From a checkpoint of a small image classifier.
Model: 64-pixel images, arch caformer, norm layernorm, moe expert_choice, num experts 16, patch size [4, 4], depths [2, 5, 5], widths [48, 96, 192].
Training: batches of 256, held-out accuracy 84%.
Data: trained on photos of plants, animals and fungi (iNaturalist), 20.4 epochs.
Rows from block 9 of a small image classifier, named by matrix and row number. Rows with one number within an expert belong to one neuron, the router's apart. Each number is 128 + 32 x the weight over its row's rms, rounded and kept within 0 to 255. All counts start at 0. Numbers have three digits each. After the name is the row's rms in percent of the matrix's.
Before each expert's rows are labels from the 100 images, of 14848, where the router gives the expert most weight on average: "responds to" is what is common among them. Only what is clearly more common there than usual is listed. The data: photos of plants, animals and fungi (iNaturalist). In brackets: how many of the 100, against the usual share in percent.
# router: router (model.blocks.9.mlp.router.weight, 16x192), inputs 0-95
# up: expert up (model.blocks.9.mlp.up, 16x192x192), inputs 0-95
# down: expert down (model.blocks.9.mlp.down, 16x192x192, transposed), outputs 0-95

# expert 3
responds to: class Aves (83 vs 55.1)
router.3 114:085154126078197158124091162116073156105137104137176125170164133166079175159137104208134079089096125088080133104110112116158137123192114109101120141120125166117101174088182092083116100162138153157186166143117129190121097127083156156076081107151127167124177137124108103063138125087108094175
up.0 080:084134100074136127139122086125104134098130168127122143142118103127055128165168108127108171045089198141131163103121102145166139132138087172154045133127080157119163126108110154140105175091146126110190183104086171087122100159124083166185117124128119122129161185134092125105157215046109075092
down.0 070:090117174201178065062145220087150133179124117188135131118155131140168085088115153094115144167160126083072130109093078162096108148112118127094151135112153100082097133108111076150127144145124156107086127128128168136125144133109078145103127069120132176123117106137123102156158091131124146105
up.1 116:100153138197098049115104161124098139139133169136140128158141191121135160121091132138157115129127000122112128108083138105140140094162160069101222093130147067137117109129144129126118096141152075148102157168129139165059097064113137161097104154126104152153154075104116087108144101173137144110
down.1 114:154144108118171146150128124122184105106155121115156129104137080109129168173120092079129155145127182072120140092135028144136156141124104142136062143155136186089122162133088102122103092190115199138121085143115123198181150138113109095074159062113140131097128131172131153117101085130097100167
up.2 118:160148049072107120120103107088132172134118174154161124139130138141042149136133108160093106103116148169128084161173146138149101161183077145158129106090074117187121132127141139111182185115109096119171181092161055130138116162126084104148096132127075134152166148103115097100133151079148078122
down.2 119:165150162215108105106161223091184099164130128188103125065162159150169120146100133054124096113164141125119083175090157161122129120059118143131119071099159130166068106133141132119151130150117115137094073149145171099190151144148106048147140126138160125101126072120131105130139140134085159133
up.3 091:094118106102104120059197096153193087129047162135121142103075089135160099150175150136131144160151126146131078120160141148113083143138129152142108183177137150083140142127110152084165113122115101079109096121103124120162156195117126143151108147159120108093135153156136179127165091123117098142
down.3 112:194082132060097155170113084145130136075147124120138129112109066114147129204118120108126145112074170143195141130146149100103177128124131185150080110165139151151117120163105138166103138141123115112111120105160126116152124117201146116150148127110133090083074111118153176122100167152120124138
up.4 096:124108124130090135115143137144036148121164163077145136204118150152114084083115137160135096114091102137108139138128133086121131148180144091111164123118115115121107159115153132169105118063146087113137196101126086084015103067102146215171110155120104136198110122103081108146158198136135100121
down.4 103:112167117122125117195166116147150089088148155086130070153155104138105142103098105109155149141073134170083174086152190137201187103160078103130097117156159149138175124133160127135097111176113113144160107155103160163151161106056154128147139152112172146112155171134076102156163149114085124161
up.5 081:093129065110134131144102110096117134128132203127148140146156096136046147151196120144087146061086166121126142112134120095161107155164101156161054137138108120110174126105130126150111147090132153114216223082088141124106130153124076142134102132130097127130132165113095079092145186031076085125
down.5 073:121121176205164093078170203105154101144131132156084100108152109133159097116090151058153143181170139082090116100094095150106120150045113139135110158112195118107085140109085080174073105163165141095107114105098164141126164158114083134112145101109174155112135108142144090150131089156138136102
up.6 093:125089087115101192138102113093096117162101141135149166102115169125068133147125137133150107083154141187163089149214181132162144120151175149149083084077115141127125133137071147131172154052072078108205176064143094085109124147179122117180131158105085116095118108100118141115136165124104115119
down.6 100:118113094110104098129139103155150100109137177095155087177119097098111131095114148102134152150103161072083198138104055091121158149145115109155110103165141144116175126086153073177087108125162191078161109089105124102155118155074135115127120067106131134156172179158126119161123151103104088097
up.7 084:087079114132118157130146145091086140134152179104158194106132076101098095138196148121084187068144212103122155129105113140141101136130094159170051149089141175094140162111136105140100144087125152093183167102085181096102140112129110136173145138114134138108130153162086081157133189084082084106
down.7 077:067144157187146090087144185143158133154126125187142095133146152074151066096095116095114154190134173094102129091108117098132127134142168146094151150195162068117156104067130086163088134139105162135092141119103163148084138112108118159128156109101082181117100107169104133130140113120114145097
up.8 098:057147149217148108123112177115125098129129104138120117085162186118156145146134124135154117105105057096100129100051130107141156073119177091103177095142124111092097103119194109119081082142141118142136137176104213177089127082120177177071122125123132149105166080129095129119145106139119142120
down.8 100:124135113142195155103116150114132116111137095153185122114132088080149150148121091111150174153128160049115151088144043125099155166151134145119120162155127140071141117089097077131089119196116189156121098132118135194132139138121103131072147073107134135113107111186126150135069086111118097156
up.9 092:109153132188055095104108188134137116190077166113123133081149177122073106098184151131101127126107093183143090145106205156136065163124096166151174098096103110150128068158178113107127135138137060077111141146149118176104125074195129129147119200147110118123103090087128111123150120101187138108
down.9 104:106090095181079105118143168092170114151112147151166105071123098083146074173107205093152150154171177079124113139079113143111177160098125125177062078165113152099125169092094092145155109142109139106175095072097156094188085157150122110118141113076107108087159120182123138149097134160090113100
up.10 089:094149145167085131078122170128132110179081183137139115099170175122065131124144112153102127106146062186093072143138197159157084135130107143156152111086098134145133100127179111104145123123078067061118136111143119153123133096153123140094095205130087158098125088117104073104183129048129125148
down.10 103:097108095158119124131138142120199138136122145116169111077131107113183096187086178075194161125166167122127111125105126154144211116112132157151072093169134164093142139108073117145151111139092116130137072131088139082206093128147134121101147139091089106078142122183103151138120111174069144108
up.11 100:092138155119146147129105136167088121125134083089112165050123153118148115199132117146125116119136143118131072126152104159166115056090183193093055153164172137088086163096138127097137085127090142130138142168081188119134111126151169153091206104147155091061097077148124185132119143125106144161
down.11 091:099137138125131115120139129172157143116146144176133099143148111097162102091125137118077183173096152104095175093097149070099138186164153148124164168200125075122181092089129094183082174083149143126090122124116133131120141118093106153128112142130122190147128143152122144139143155114165134091
up.12 093:082120124080149127107143088144148134103151145095116107151116097155098125148152110151091151130089209141120185101145115103135143193106095193144052186174084149115171165109134144140095172127126158124183149105074153084134118170128111162158142111155107134114169194174084155118149201054108079133
down.12 078:123112172186174078069154164054121174159141139150144113126136160163168117098110113130119151183176100100117110121126031147093111168124168128091190155079117084064117131141074144136104145156139142120115152152127134153070123119105089154105094078157097170151143092135131086138133115147116132103
up.13 084:128142132160081116122107154183147095175079199149099144072154151112095125143179148129100109115130102180153078147105198161138087156106077185162163100077118116167140087186166146104143119108133054074146160093152125142129118081213097106148108176153099143113084085078169124119150106109167171119
down.13 092:100122060161095126102118169113154158153118129146222104054120098077133115167101173125139140140159187092137106135109134139125173156135155138156058082167121132057132145091089111167160107138113154112170110119071118080181080162148117119093173138072103087100155113177137168134091098149106114107
up.14 082:095115088062156165129130108134118133119129163110133124120117079139059126156176122138078183078084213118120185100117105117143132160136071187164035140151094173109159142112130113144104158108123165125204168079065145093116120159118109140171116104115123128121141177166083130122160196045096066129
down.14 068:091110198195177046055131186094117144161112117184146101138157152135180077079116117108117148162159116076117101129115059138112105183112182125082182148104150074102126120127100114173104132152139151126111148098129171134085137149109092145113117080124103168129117110138128109152160116135116154111
up.15 071:111093120128081094116137105081171170129107192144126098158139114093113107099150168110118179139173113150132121118102166092104141155125152089170102145081128155132154155198090113191098153094156088111123088111122140103096128099144080124150075170081091125136151168151126121118057113142127107055
down.15 064:188073078089061141158067123140135137122104128136112109086100102119109127179135137124138102100131162185179119167117216117109147095146089152162114092150102140178134122158105107132158158061139088134135128100161077092150158135188147066130115193093110082095127139100163145099122155135161089094

# expert 2
responds to: class Mammalia (49 vs 3.4); order Carnivora (38 vs 1)
router.2 107:093143148158134092166064114122124119131131174110108137153135152085099183132106136061203130153123077124099121068144121191139106088114099113160087094147184121132065124102158105149136083116084122115181159121082122172152137173104077116135167138105147065102136159088157088156126090194118144134
up.0 086:107163194137123107179056110138123116074153189093124159123149166081165189124109152055187149128088111155082123041130142171138100106122075121160079095177164131133056172104169111142102084110089105114149129125088107170170104127075073111127148154122168111106094196089152101147134111235097160109
down.0 087:163113068123152147104127128141128103180080106108116132166114126090145134093099089171113104114170107106110141194159129093129113150106138085128112139125092152171162132034149066144183178136096181098124157066121157116148103153088137098101134141090077089146178162228124101174100121078092110149
up.1 101:108134102174124102082105182136095125190164147129130112122144167162130122101149064149127115147149104137180114119150133114139112100145171162089203128134098064071181096109107213128145155159112121182112180109139155128061154111144176217127144162158099132118096026117140173136147130097142134130
down.1 110:088165108180097106129120162097103142135183122220208143109130117119149116123171189082115164104086138119157169120072147125136144124178169150140154088158070085073148083142129135146088101140184091174122160143138174187071107083137138179107178143147153162142078076100156186114111142138123106114
up.2 093:121163155124140136146072109148118118125112182101115151156131141061118218085109146077176158119097081137093139119137132156088063116123097102153085091140180106153061127099164124131118072118102130103169183127087107187147143150083074099160154149105176090174128171083218060138104083210138160134
down.2 089:182123103095111144125169107158139100178111098104142101172087118112143113073100084156098098101145128102105181169136137094129141139094124079108111113132100179184169122055195072123177192123131156106088142069121161130174107146074153072081155152110069114177178174192142129143117138071106108140
up.3 093:110128103128088167151195142133140067114165105111118122038119123126092089190104159141104167130098163115171140141176100123169159112106170144128101134147139161085186116163116174138135147116111162143118104147121165100165129093165125115104119113129105139096141105121094152116117153115108164106
down.3 101:135103152138144138118110141102079119134196157093123171116155076137137111173122150093179134105126127134187081102119093152135127172107107137153061156134170182110054160171066150135106041158112098138137133143085150128088103086135156152147124125127153095091094077135103106108141084165126139127
up.4 118:106080081149089133116144129084185175152088184142143076095117137125142108147124091171109122144204131110110080156154113094122128147197110167045121138114111127147202090099103117129174140133131159123167108167181112108161136141156151099115120123134045127081174124175114165141164160139121150112
down.4 113:097146081136150109125150108129100155142117123185110146105104131093102135107150122151111163087118084141170108152156129094101088097156207183093206150103087092095161099110186139126130157085159095132104153157162144132094158098183128125137162135134145127189142108103097151171132113134165101090
up.5 102:092153094135163126042136169115130129201090112150124125144093155139147079094185112172075180131190126118137142103142123146112077133123168140093171182119093078024200122112106141113155116199139129149134174091116171131063168156131123159089132141171132131154139115159143145116115100075146092132
down.5 095:106156187180132118103148188118127130156160101185196129104149108120135126112153147094155140112101162106146175116042091121131138138171124143122146102164119131125105064104160067143073093156189120135087080175167160162103103076146156121125134121170148185136093061093144168085127140131161085120
up.6 098:125128157143143109164090109134092097129112186090106167151124165085126198108126168059176148133096081159096117101135166145112080117120084112201101075116142132147076149115179117128133063099103091089148166125080118194121139169101089123133150176103184079154138163081186087153090080200131148136
down.6 099:190116089085149135140162089169133111165088091110117111170098121110149140071103099149088126116135119146112144203151163100129123124094140074102119115121099165203161116064159087114178173141121145106112128088132138124181152170100142057106154154113078086164173193215146121153123121068128136129
up.7 120:091131116170057101120101151114155177171109162135121089087135151129132106154104071157146090155181137131127078136154115137143118097152155160073131119139138085156178100107119119106174088160106130135149136165164117095138110143185160109128140108171078118074147097140132180102173128142109175096
down.7 116:083119065158130101112124143113106158174130139180114121105117108099123125080159106159092197093138103151182125160174148120121094108142192168104193156128083076086198082129171159138125124095153120142115164144148177129083152106182103144158142161146149106174118096108087150177114126109128127103
up.8 086:123166178115133099164070123154109125123109200103111146166153143071127213092114132057155147104095052141074128086123139188119100110123107124158113083133150126146062129105166093125110089093097121119156179125108099182139160142099099101160151141116175103145090174075190073159144086214144151152
down.8 082:167120096114125146130143101160124108172096086139138091175109120113152110068111102142103117113154130083094162185145114090129141142110148086126111135125124155171154106036157053136166182115117172101094125060117131146164089177087155074075141145088061094158161175203122133153108140070108116131
up.9 110:128110101162161122063138166138071152216117117108123140139071158154148104101153063191125104147193124101190123157175117111110126106140171130054171140130117073086158097100098182118192177137110120167114165138122155116060155143137169191125132125109117107146124052138117150146102138073128091127
down.9 121:097185113194128110113119163052136146152165113216192123078159129151176110126167156070139170099124123132164126110080134168172176116125136154160115076136075111082119077168104147152111102173170090194144129140149195184109093069172111152104160118158157147114096075096117179110112110155123121120
up.10 108:108137126155084117105101149130127150196116151142114128097120141146141098143109091182131079143156127157152058135162145160168122098166124152054150133148135089112156100117094167098168088188086109175146170117166129115109142124160166168123119159184074116079108068123125203079177111149118150163
down.10 107:100127058191125133102111173104094146165168121186140145101136096090143105090150133114093209116158103108180118125130133115107121119130198150119175145119096078043186095139122125182100124083140115149125167110127185147049147079173084156142147128127147135157109083117094153169081116151124135101
up.11 090:110115140135087110115062118107133142119119104135137121097104177163178085183148119154148087167146096193142079068081203155154162118109161130155125145139139112123130161200125142131140121182120027091114072082097165104094065121168119202071104171099112100086106149146081206135129099146109101113
down.11 093:077157084167173141130089150167186174136138109169114116103143118063148134128120094104122146157126173110114125085123100180141122091089137181148092137194165092122119123059142121093118103139127172112176123112092168149128123156114088142109202078155178156068132163143124162151148070075085124133
up.12 112:129124151141140109105116116162090087159109166111083149169111172097109197086116144104163162140127070134083126129157123144120059121118107116184119105132140093151093135087173136138128106102104147094146210098076146185112171159092065130164149153099163082201148151105199091135104117171144138150
down.12 105:169125093080128124186144076154140126160104094128146088146091101144138135092140094116111125102087142142115167187137171106155164099121134088093101098169088167210148083108179108120181170127164135141091109131151123159181142153133173072080173131134104109144151180134152156130132116055129119140
up.13 085:096167187143128131153071144156127097105141190105112144128154136067149194078134135042174149128112094128093129100115121168121087116134080139156109050141173128157080128098169097124072098102106156123166146141105117183154162151086073107147157143123168106099119173080182094154130101223123166145
down.13 081:156120095111123114126151130154133109190105118120126098174109139101139136063100096128111098115151122082104166202140100079115141145117154076107136150108115158187160117032178053134178144116139189097110136060110152128163113170099165061128156133089070113171162149215116116168099146076094109128
up.14 108:132215073091181129107124134125186101152091117156116067153150097128098149098165102110102176078117111125136157131145114151168137108124110148100172102112064108111164082120139145105125133176136169179140156123180167158142191166112131110114154125155144147177133130102151145119163113034137125164
down.14 108:135105168140089099160131118117138147119137132149142089139123118141160071067168170133100110119106141074090198147077047111119110151126113095101133131106143133160143139071167053123127117088205192081148131108181121130146141146098161100160108079175126153130127183116163111120133111142161162117
up.15 106:149168094090171114153099104104132136174109135130143106175164102183143162118185088140143131062153075117176143104118136122172087119141127132100179123031091134120125097135123121076145146196167130142143175074185144144133186131134163130126156119167121128168115126106157131111161116079155080181
down.15 107:111124134175113110159147162121138142109162136167186118131138093160161062072138167112119132128116136090066201117061112091122157134144099078076114152149155155109143139136143070177070097111192135144129117145152148142141110103059149148125114115139089181151132156146118130124117119174137129104

# expert 13
responds to: class Insecta (100 vs 29.2); phylum Arthropoda (100 vs 30.8); order Lepidoptera (48 vs 13.7); family: Nymphalidae (29 vs 4.6)
router.13 122:177122142091143126178180154121142140107160101100187117121125111129153089165118170127108128142107156112230180176149124154115155129116122130096120119113132138174169091170149118108122162140130140103120081155184134135144153132152107096099131116146135110112077106080121180176079112089090169163
up.0 090:044147151139181095124168150190147068095090169134131113134127167143153120134132126109070073170066098146096120081061147075122126149139125150120120211133198101119134139105208103109077053141173131091140118147103159164160141181094175139113129140155157165148149134176121138156152137140129096092
down.0 085:150143129102087149145142110115141168107121155151093160068093113095117126155121152117100183095091194102167121151137046141086114092167191165133091067169083114128094108130106147120158130134155149138093135131128126161173103081175103075144183003112150122160133123100168153095121117145160178092
up.1 090:125127121137122119086093094135087196138109128142106174160113152128111186091057146146160118109135081180091115086148166108099132085155143103171161114151134125104104158131097164140139139143135093160114181060098131063105084119075112176191138167089075140174178146135171095064153098196144144076
down.1 087:145109097150115114097127151092135101148105065141149073141144112135081098107154153144166058090204083078129095189126070145118111127090085112105177107020128134141076119123137074130142141140099173141178125140194135202154147170126167110167075120162124135109125137129136109120141114118134165185
up.2 085:128129133125197084112156163149079108111128165097142121182100112133114121109103107129137110193122123126132164158117119143114144137144071138126145182144164108120092129071146102137096093171086141178112180128146204139122140225070163162135125143114141097165121120132158109144157170131120091145
down.2 087:155125162094104101103131137181144158127113184101095136126071160131099172129081126105121143142091163137146122165158085156128129130199153160136155067205065069183136108129148168119147121076096129122078179101133111157127145149131077097097145081114106080176163129068160146113178139118130182108
up.3 111:005132174136111105128166092095148092133133199140141100153139181120137134124138089217052156124112122136099124065117141115128126180182136117134115163133106122118179156147160162120139093190166124054181107133107138141122099134098154173127082149160129150141175160170097151128121149107101114098
down.3 111:142160112110131148196123107141177101103122113137094150082119113065133137169152131075170153068061159143127121142092134157098111133107139152154066080170132176167078125119170117114122130167145125127087098143122136138202161084172121076151208092131187129110081131123177144111119117139156138113
up.4 079:124064124140144156068155138065110137136085122173124156158105121117165107107154195130051153140165148134132103148080167136081112150139203049169130161135103099025114154148037146148130079126156121118097136071089137111055091105114115166167065170126175121171163109176187108090110136123116134125
down.4 107:105117140221123159106143187055144111174133134146120088133176136171132101065137128149073171144219116092108143133130088180171090108088133106206163127073084129115172106128105102110119112148125176079181111092167144088102157130064119144125112104157155195115111120137108108137156163036078117167
up.5 098:114093123162126103093124170128100138148131153109116135140113171166141185142092105144179097123126113141118103144142129104063091094169179137086156135152155102131084125106065119185140070104116115162079144136126122078110091108123182176160140139116146130099126093118142117102192168176157130101
down.5 107:134140147199128143128124185103104122132168088160159169159173128089136137045150168126122143138157094060098206127119105149167151112122140070180151128128071127085172125096115091115087138118135170141114148099114141153071143105040094144119115121113146205148115132145121114174095121146098135171
up.6 090:090127108164115115088127139114139140146082139162123139140126175166128196102067183140109133123134102141057126128116139133117138128143138113147149094142089099098109112073102152149145123096141129140137183094095163129112077140068110153178138153128163152176200147142139094089180179163124123115
down.6 091:140109165144123139101107153129063109116143064153186110194139124099128103072131138191139096152148088073089161119132127086115133092169123069118180148109141131083146113086119073169077123141121166156153140149128094136062116136079187186127118150110128155147108137166126105113096184145115080172
up.7 107:155093138177178138099180165119046100130151125110169144142095102062092142111118188105138157153129149093146162210134110153110130106147146085142134108150152075107119109084133082173094072149099181160111171125131184159095156149107108135137134129086180087150130059106178095126086148135106151175
down.7 096:161105151062123100108105090186103149147085178059076106136073150141091162145115073149108097153113116150163123150177112100089130121178145135115135113181109079210144136142139177104167134099078135108111154115140103137124146165153112095103105091136090083151117163111130143129152138084144140118
up.8 084:124085086168204144077163160096127137142094058194112132128139104143171129086160182174064136116186142143131107146135151115094090110115177111138117164063076136039140166130132126128139164114179115134098151118111144108119121126129165142113097158152143123160171139190154110057099097141144100150
down.8 103:114170130182124116070097198147137103123127139129084089156175129149093154075136165109095166152169079101102157077131109172157095164117116135169199145105073082119197135126115122128053107108135169080161161070163141106063163152082084160146090171172149189134115130111133117126148152087107119116
up.9 114:132135130088184131119127124200104063104111086185128098153122090161120153118176104141072132140098105154129120125108140070134143149124134136117181217159092095102136119134190130126061153161173105134079179125136151168088181135131189170128093149161156159179106111144207132138124151112214088180
down.9 107:208139110073163173136114098158132106078157097153086176120067084138116156163083119048186114073052145146142138157111148121108136100085092155154138072139102155120046157134130123166109133108147115153065149086111182185170150127165088095121175123085127114155113141047168139134130107203137167141
up.10 097:105137145152146112074102135129147121145099123183090166132118156106138190098068194115130154120129084185088106107101180099107097144168127121154148137156087115101091158103124144147133091112124085176080178088075115114118085141082100141189125173116129140174167168153170100097155165193185148088
down.10 077:107131132173152098109122177105083091155131126130133161152160095183114064110140153148101098144155065110113119107134178144148118122106067112109145190049177145072144180152109104143109105124119111121157131111096155040079113161107180192158130190119138119110108112156105126151156124176118081131
up.11 109:118142119162190123120151174133054096127139150111155124175116111108084134105094145141173131164124130107148150167142116146121128108162129093111139144160182100093126095082153098142114083164056154195096187111124189134082146171086148165174152140100126097157111093112160104128138125134094095172
down.11 101:142117157079089105118111116214118144151099208066076119167076141153097168133117103152109120155086138176150119157162084121111121111185130146117161133173098065195152116140154165128163112106078157081071181112144118161110152162124112115098106079154130088170138147068166144114172135081133159123
up.12 078:065092126152196084107175149134129092101081163133142113141132130150129102124157158156077083192104139119082110122087126096096151176125131130118087254113196137105147122103164056127115042137209141084164111146096151221150162190093171124114068112162196130124132166188138144138125114141121089137
down.12 079:129111120111125176133089085142148134140103126128136159058076132069105148150137133146124151121089193113149117156148056138129124095163185141134095047168079079146088084114154134115182124108110146144092159101142135131174105125179105064147182021111152097140145122081173165114142115128146164123
up.13 079:099121137178169092111141172131111102149152178121166104166107137141137163102094139135117110166134130109124128180130116164108138138127096121089148163162181096121117112016154102118100122150094158166118162147135171130114172206062146179122115136128150130151140122118157113141156154142102112147
down.13 083:138127147088095087127094102164162167135085207093109142141099172130086174130082120129127126170128139150139108176165088135130111113168160147124118085188080081168153086131144165086147134075091156103091162108128113138140156155152090077121146031122117115137136140058152142138162119099125182137
up.14 090:069139161136204118113175131149116055093136136102151112156123122159143102147155117180108102162105133123115133099095130109135124185145083130105115242142178150108130133087146107120103076189090109139136112143125192172124133179100189165148113118172124102126115147167080120178172157111089072179
down.14 088:144134122113088142101099126147120152169095157123109152114074147085070138119101137127121161105101167078158136192127074139098129092175191169178142049188072069163118063100152121147142085116119151125064157116123145166133117157144083071138163060102161093170152103054180172148155117122150160108
up.15 087:080119143179138111088130152113120152166109129154106140150106136073117179085062155135162154162152100141093115135113162147104091094125156087181174104131092076117088143088095117131142114125148090144094179103090128101101108147101124165130121159104112119176175096151169066113169087163168137092
down.15 081:138202156151171150124088160131078056141158038132141154163181150099113144087138133136137125076120078062091158102129128112145095134104162108100143169092125150098145112081140066113089182129157140140139144141124176095086111107106198164142165186154117185137110129174093134129121137150118087161

# expert 14
responds to: phylum Tracheophyta (27 vs 7.3); kingdom Plantae (27 vs 7.3)
router.14 095:150159113172111124108126174162164143145131144132142105101159152140171147093175100100091124169164114081137122098086096099111092177103083187126186133091124106156131087085166083108074164121166143126098110141155132186175133078189161089072161097146110149130091074149106109177148131097204120108
up.0 090:166146106079162177210090118112097128092167149138170126185171078177137178140165140136195163072093128147136145076151166113150156143190109108157126123115101150083132136198088127118108168136099106166155148128161107143131188074084136138089121160159069170118121156089107133096104114125102139168
down.0 094:154127136078106122191125101105127135102096177069175142135114143094098111180083139095165146128105129144146115147156179178143174158171143111190092052139116145167120093138116126100190134101099105146154070114142113170177123130154111098128162151080148081112138131134090162141090169147072131167
up.1 080:127122116097121193194069100082112136127154135118203183149161149160155150150125191160179104097116074153137107097177145152129125096175124085111111120105104140146129165186095113096146156150084069167154123170153078155112116067130127160074105154131074160100116175128111124106112094207086206165
down.1 075:158090169078117115172152078061124154117104134122185119154117154184118106132152106146112099144150108150161117147153179170148164118134127094147108107090113149164142097208172175077188162186125096172126092153180085158167144118138117123118086106155065102152163138142131130044080138124121154157
up.2 063:165109103137102152064150158151138148141084133147173106102135132112199178088202155143090172150159170102167146180187093190074122136147127153081139149127131086145154105094123116105105176171142130134130157181115089197138122125152165126139136098191176151131106116146172130141128141060166136160
down.2 071:083169113188167187110159140155120099131131114150065110139163104048108118098136098133140164142119137078115125091111064148087091143118153139084140221171203127111140162068131081123090134170099181156126134120066176094093139109098106161145102120094156144130104109177123101134159080118145091134
up.3 096:163139065107178124096098131123117124131098160178162107108129054099106167112189074129093173121138128124128116108109123166135097146117077125226141152069098163144127177154143093120116151160161134113131140072141118182135133124166085113110075133129136144161124137140147103119103104087161030115
down.3 085:106129164128136161057133102092132114158047112134105100168102146148146089069160113136113148139169059066130109147129098145069083145109157116091190176074151101120165141124135098154148084160124167139127116132153147120103170163122076149132066107158149118150136140113160109127103088134124129150
up.4 072:137129144107120167105139144146145087131081160155133099091098072161131195108185094164085183119084122148128072135137158138132110124138069158161136136143070145171140162170114162111114108150149123106118118147139111207124154087157132143064080129150135162143131101140145120131183096065179113136
down.4 066:105131138113156242094154113124154130167082120151078156161126168119126101107132141138103147130156102060094105116115037141092079174082165087121161167106141108140166161097114097142148121084137189151125143094096136080103194151114083129121107096158157134145114141147176074088121079112142104164
up.5 107:114146176100148155104146118157162106102094146119077089166116115188064152119094087136116124163099112144114125097162122139168091151129064127129106160176161127154161175125131187073120093185092138119121137101123136081119166222093111151158146136154134091149156154164139115090178129104108099162
down.5 101:085125154166099135126077138097174128167086122206132100111161173116151067125171102138114083124166110105088080110078072177102090152085096142108149120087140103150077137098130102087154110128121156146172147134189111107151162152163136132149099081183135142078120151139169092115123090154173158134
up.6 075:131137073113134120117130134134155125134104174147164088119159087152177186097195105153084178124119111120132125144139100172110119136153054138105168135123055120153168077136143145097082116153131131130149138161168103216117126129168142129077110122179143161131122108140187126144156111043146108165
down.6 072:050150117162172181102143140143092117157100073126077135143132131057107106114143094172130170163132120075134117092135032142107052143096161106112179212151179113102156151081123114121109123171118173142136118135109143076096185129118118163161110107139164131127116152173120110106134068116120092157
up.7 103:160142068127160129130117151120146152086138121200175093113166044127147128107176096118109182115139108129106130094083135147150131145128057118179132157086119169146118152158145105120104157157153123129138113099125122166141115080144128142093033120121144161155138134174126075096060099109136076111
down.7 082:105126149156155170075140145105103068145097094143061104177145136131137099067161099144089150134139076121120155131142101118102097100100174087095184184094138087120161145108128112158111121158126163117140162085128157119054186172107102176174098143145178151175116134100152089124113137117088137175
up.8 088:106132145106149165148069087090142126138118139109143119134140159152140131166088088171181099115114132173099059087171167126158116113123132132131086115088144149104135167154111163092204115158071084102194088140111120127172123120110090160084110174134083121099176152125087115142120097123051149209
down.8 073:167066193120099141113139125081072130135131093098089078151160176152176153108145117163116129144165085164141106149168188158148102137068191069109127129076156124121128129178140168113178136139112088158145137136111105153074166108128153139155087157147122112134176101138134086072072135148118172187
up.9 099:135140182162100124123182136142153077130104099142089165125105158127130119079131201119105132159077118162102130142108208171147146115102112067191144103118140128152116151197159126105143086138113062090099123147098136119071121139096094139143107158119183152182153141110127079121143109145134153135
down.9 120:137135122157124161098058154096149146183116124188150092080179157136171151185121085091123133102177144157171058104137180182138112120101107179139118077131123095090125104159089178085155109140110091143171153111154146133140130137196084124141153173162129103059081083097141177103117105136106194145
up.10 104:144100098114088134140082136095118150120158179139207089138161135119170177119170118155113174071125125130184122115133149119105141187194123121167151105100052107122161111166113147094126168100130130107161127154179078167094132098148126171067064155145130153097098123105155156121069155103126158150
down.10 132:119113172043139090174114062132087148109139147077170136187108095159088107144180150161178086118082118186169126115120182164137148121189122109120146099139132128157105114183127181084142090173172081162147140182179060156098120117151201160147105164186168112116082138072134183065141123109131080136
up.11 085:054133146143114133103091143133177094162087167140164085108130188132177149093165139158080147124133142139131097113143111169145140150149094160112171104147030097142159119112117165087118066187097119104152137181145104197132115120135145159045112148181151167124141129125144157141227130082135144158
down.11 080:066172095147134163100109142161142148123113121165089160107134101060128106132132127146130140125145149039099131099120030156071099134125136126142120166178158121064138161039072064120091100077105179173146135128087130029123098153123125131111142055114155144129102138185103147125154078155129068130
up.12 109:138102046137142153088173121122110110170128145150105110103089062170095092091098111138108171144155194123144122160167141091090164142144116133114152151168106141066177145127069176182126092125096152162103132136114140099095116122129131141108107143090051092155184102158075149174169130118113084124
down.12 121:129166134167125101128146163108142151157101137131173139124148170144121107081058085162128131152160085166088124125188172140189164093167165105075172136116120105104193120143150138137132164095100076181109108138101138121106117083091133144127161180104055154170155110162044112171087115173074158128
up.13 094:131078120107121140139114104073115109128154168142179118123196131152173148141136147171151141105133107165172096105141144125130159212174109087114139129078090127122121151203085166092120150162123088138163114192161074144109120079142147162072043193144125144089097140125126132123089143157114167171
down.13 107:143110134058125091189112049105108147087172156086213131156110102148098109176197123137175130150097158130175128127110145177150144107163133106172097106125163149124096115203109161102146093173169101185152125158166081170127108084164165126102115125133150126100107149100119137097097106125112127122
up.14 082:130101140101149186132179109111124107122121089120138145190090173193191129111139199182138065121116172143114109113134169125121142190137111087147113122106105180090092211151127161126170117159132096106114098168098130091128092115076127168097118146138179102117183161151047139127163137149110142199
down.14 105:125097123103122111085105072088096158153065140103147132141099162118115121150134091121146118110152109195196045161178176163080085132124154150130133122082124107097105109156095200086194099114095104125154154144148106101129123141183161131142124163148132061104112089112151142122138111118158120126
up.15 097:117141151115120177113137122132138083104171149105124151122162134175203155126110094137099176122104136158119143077208113135167103168100097143117084144149082134121163177109087175109119153110087155091160158133065127114159110075096103128140160109147111146153127152162042076162151189133122146165
down.15 085:125146123136121164159151123182168048111173135176062183119120128118134113109130108120095124073067131085071158122077072097111099116078100143076133134139138146139113155085193080137082097112154129138095113133086155145153181135117110124124137089130131179148162187126166088141138102177156152106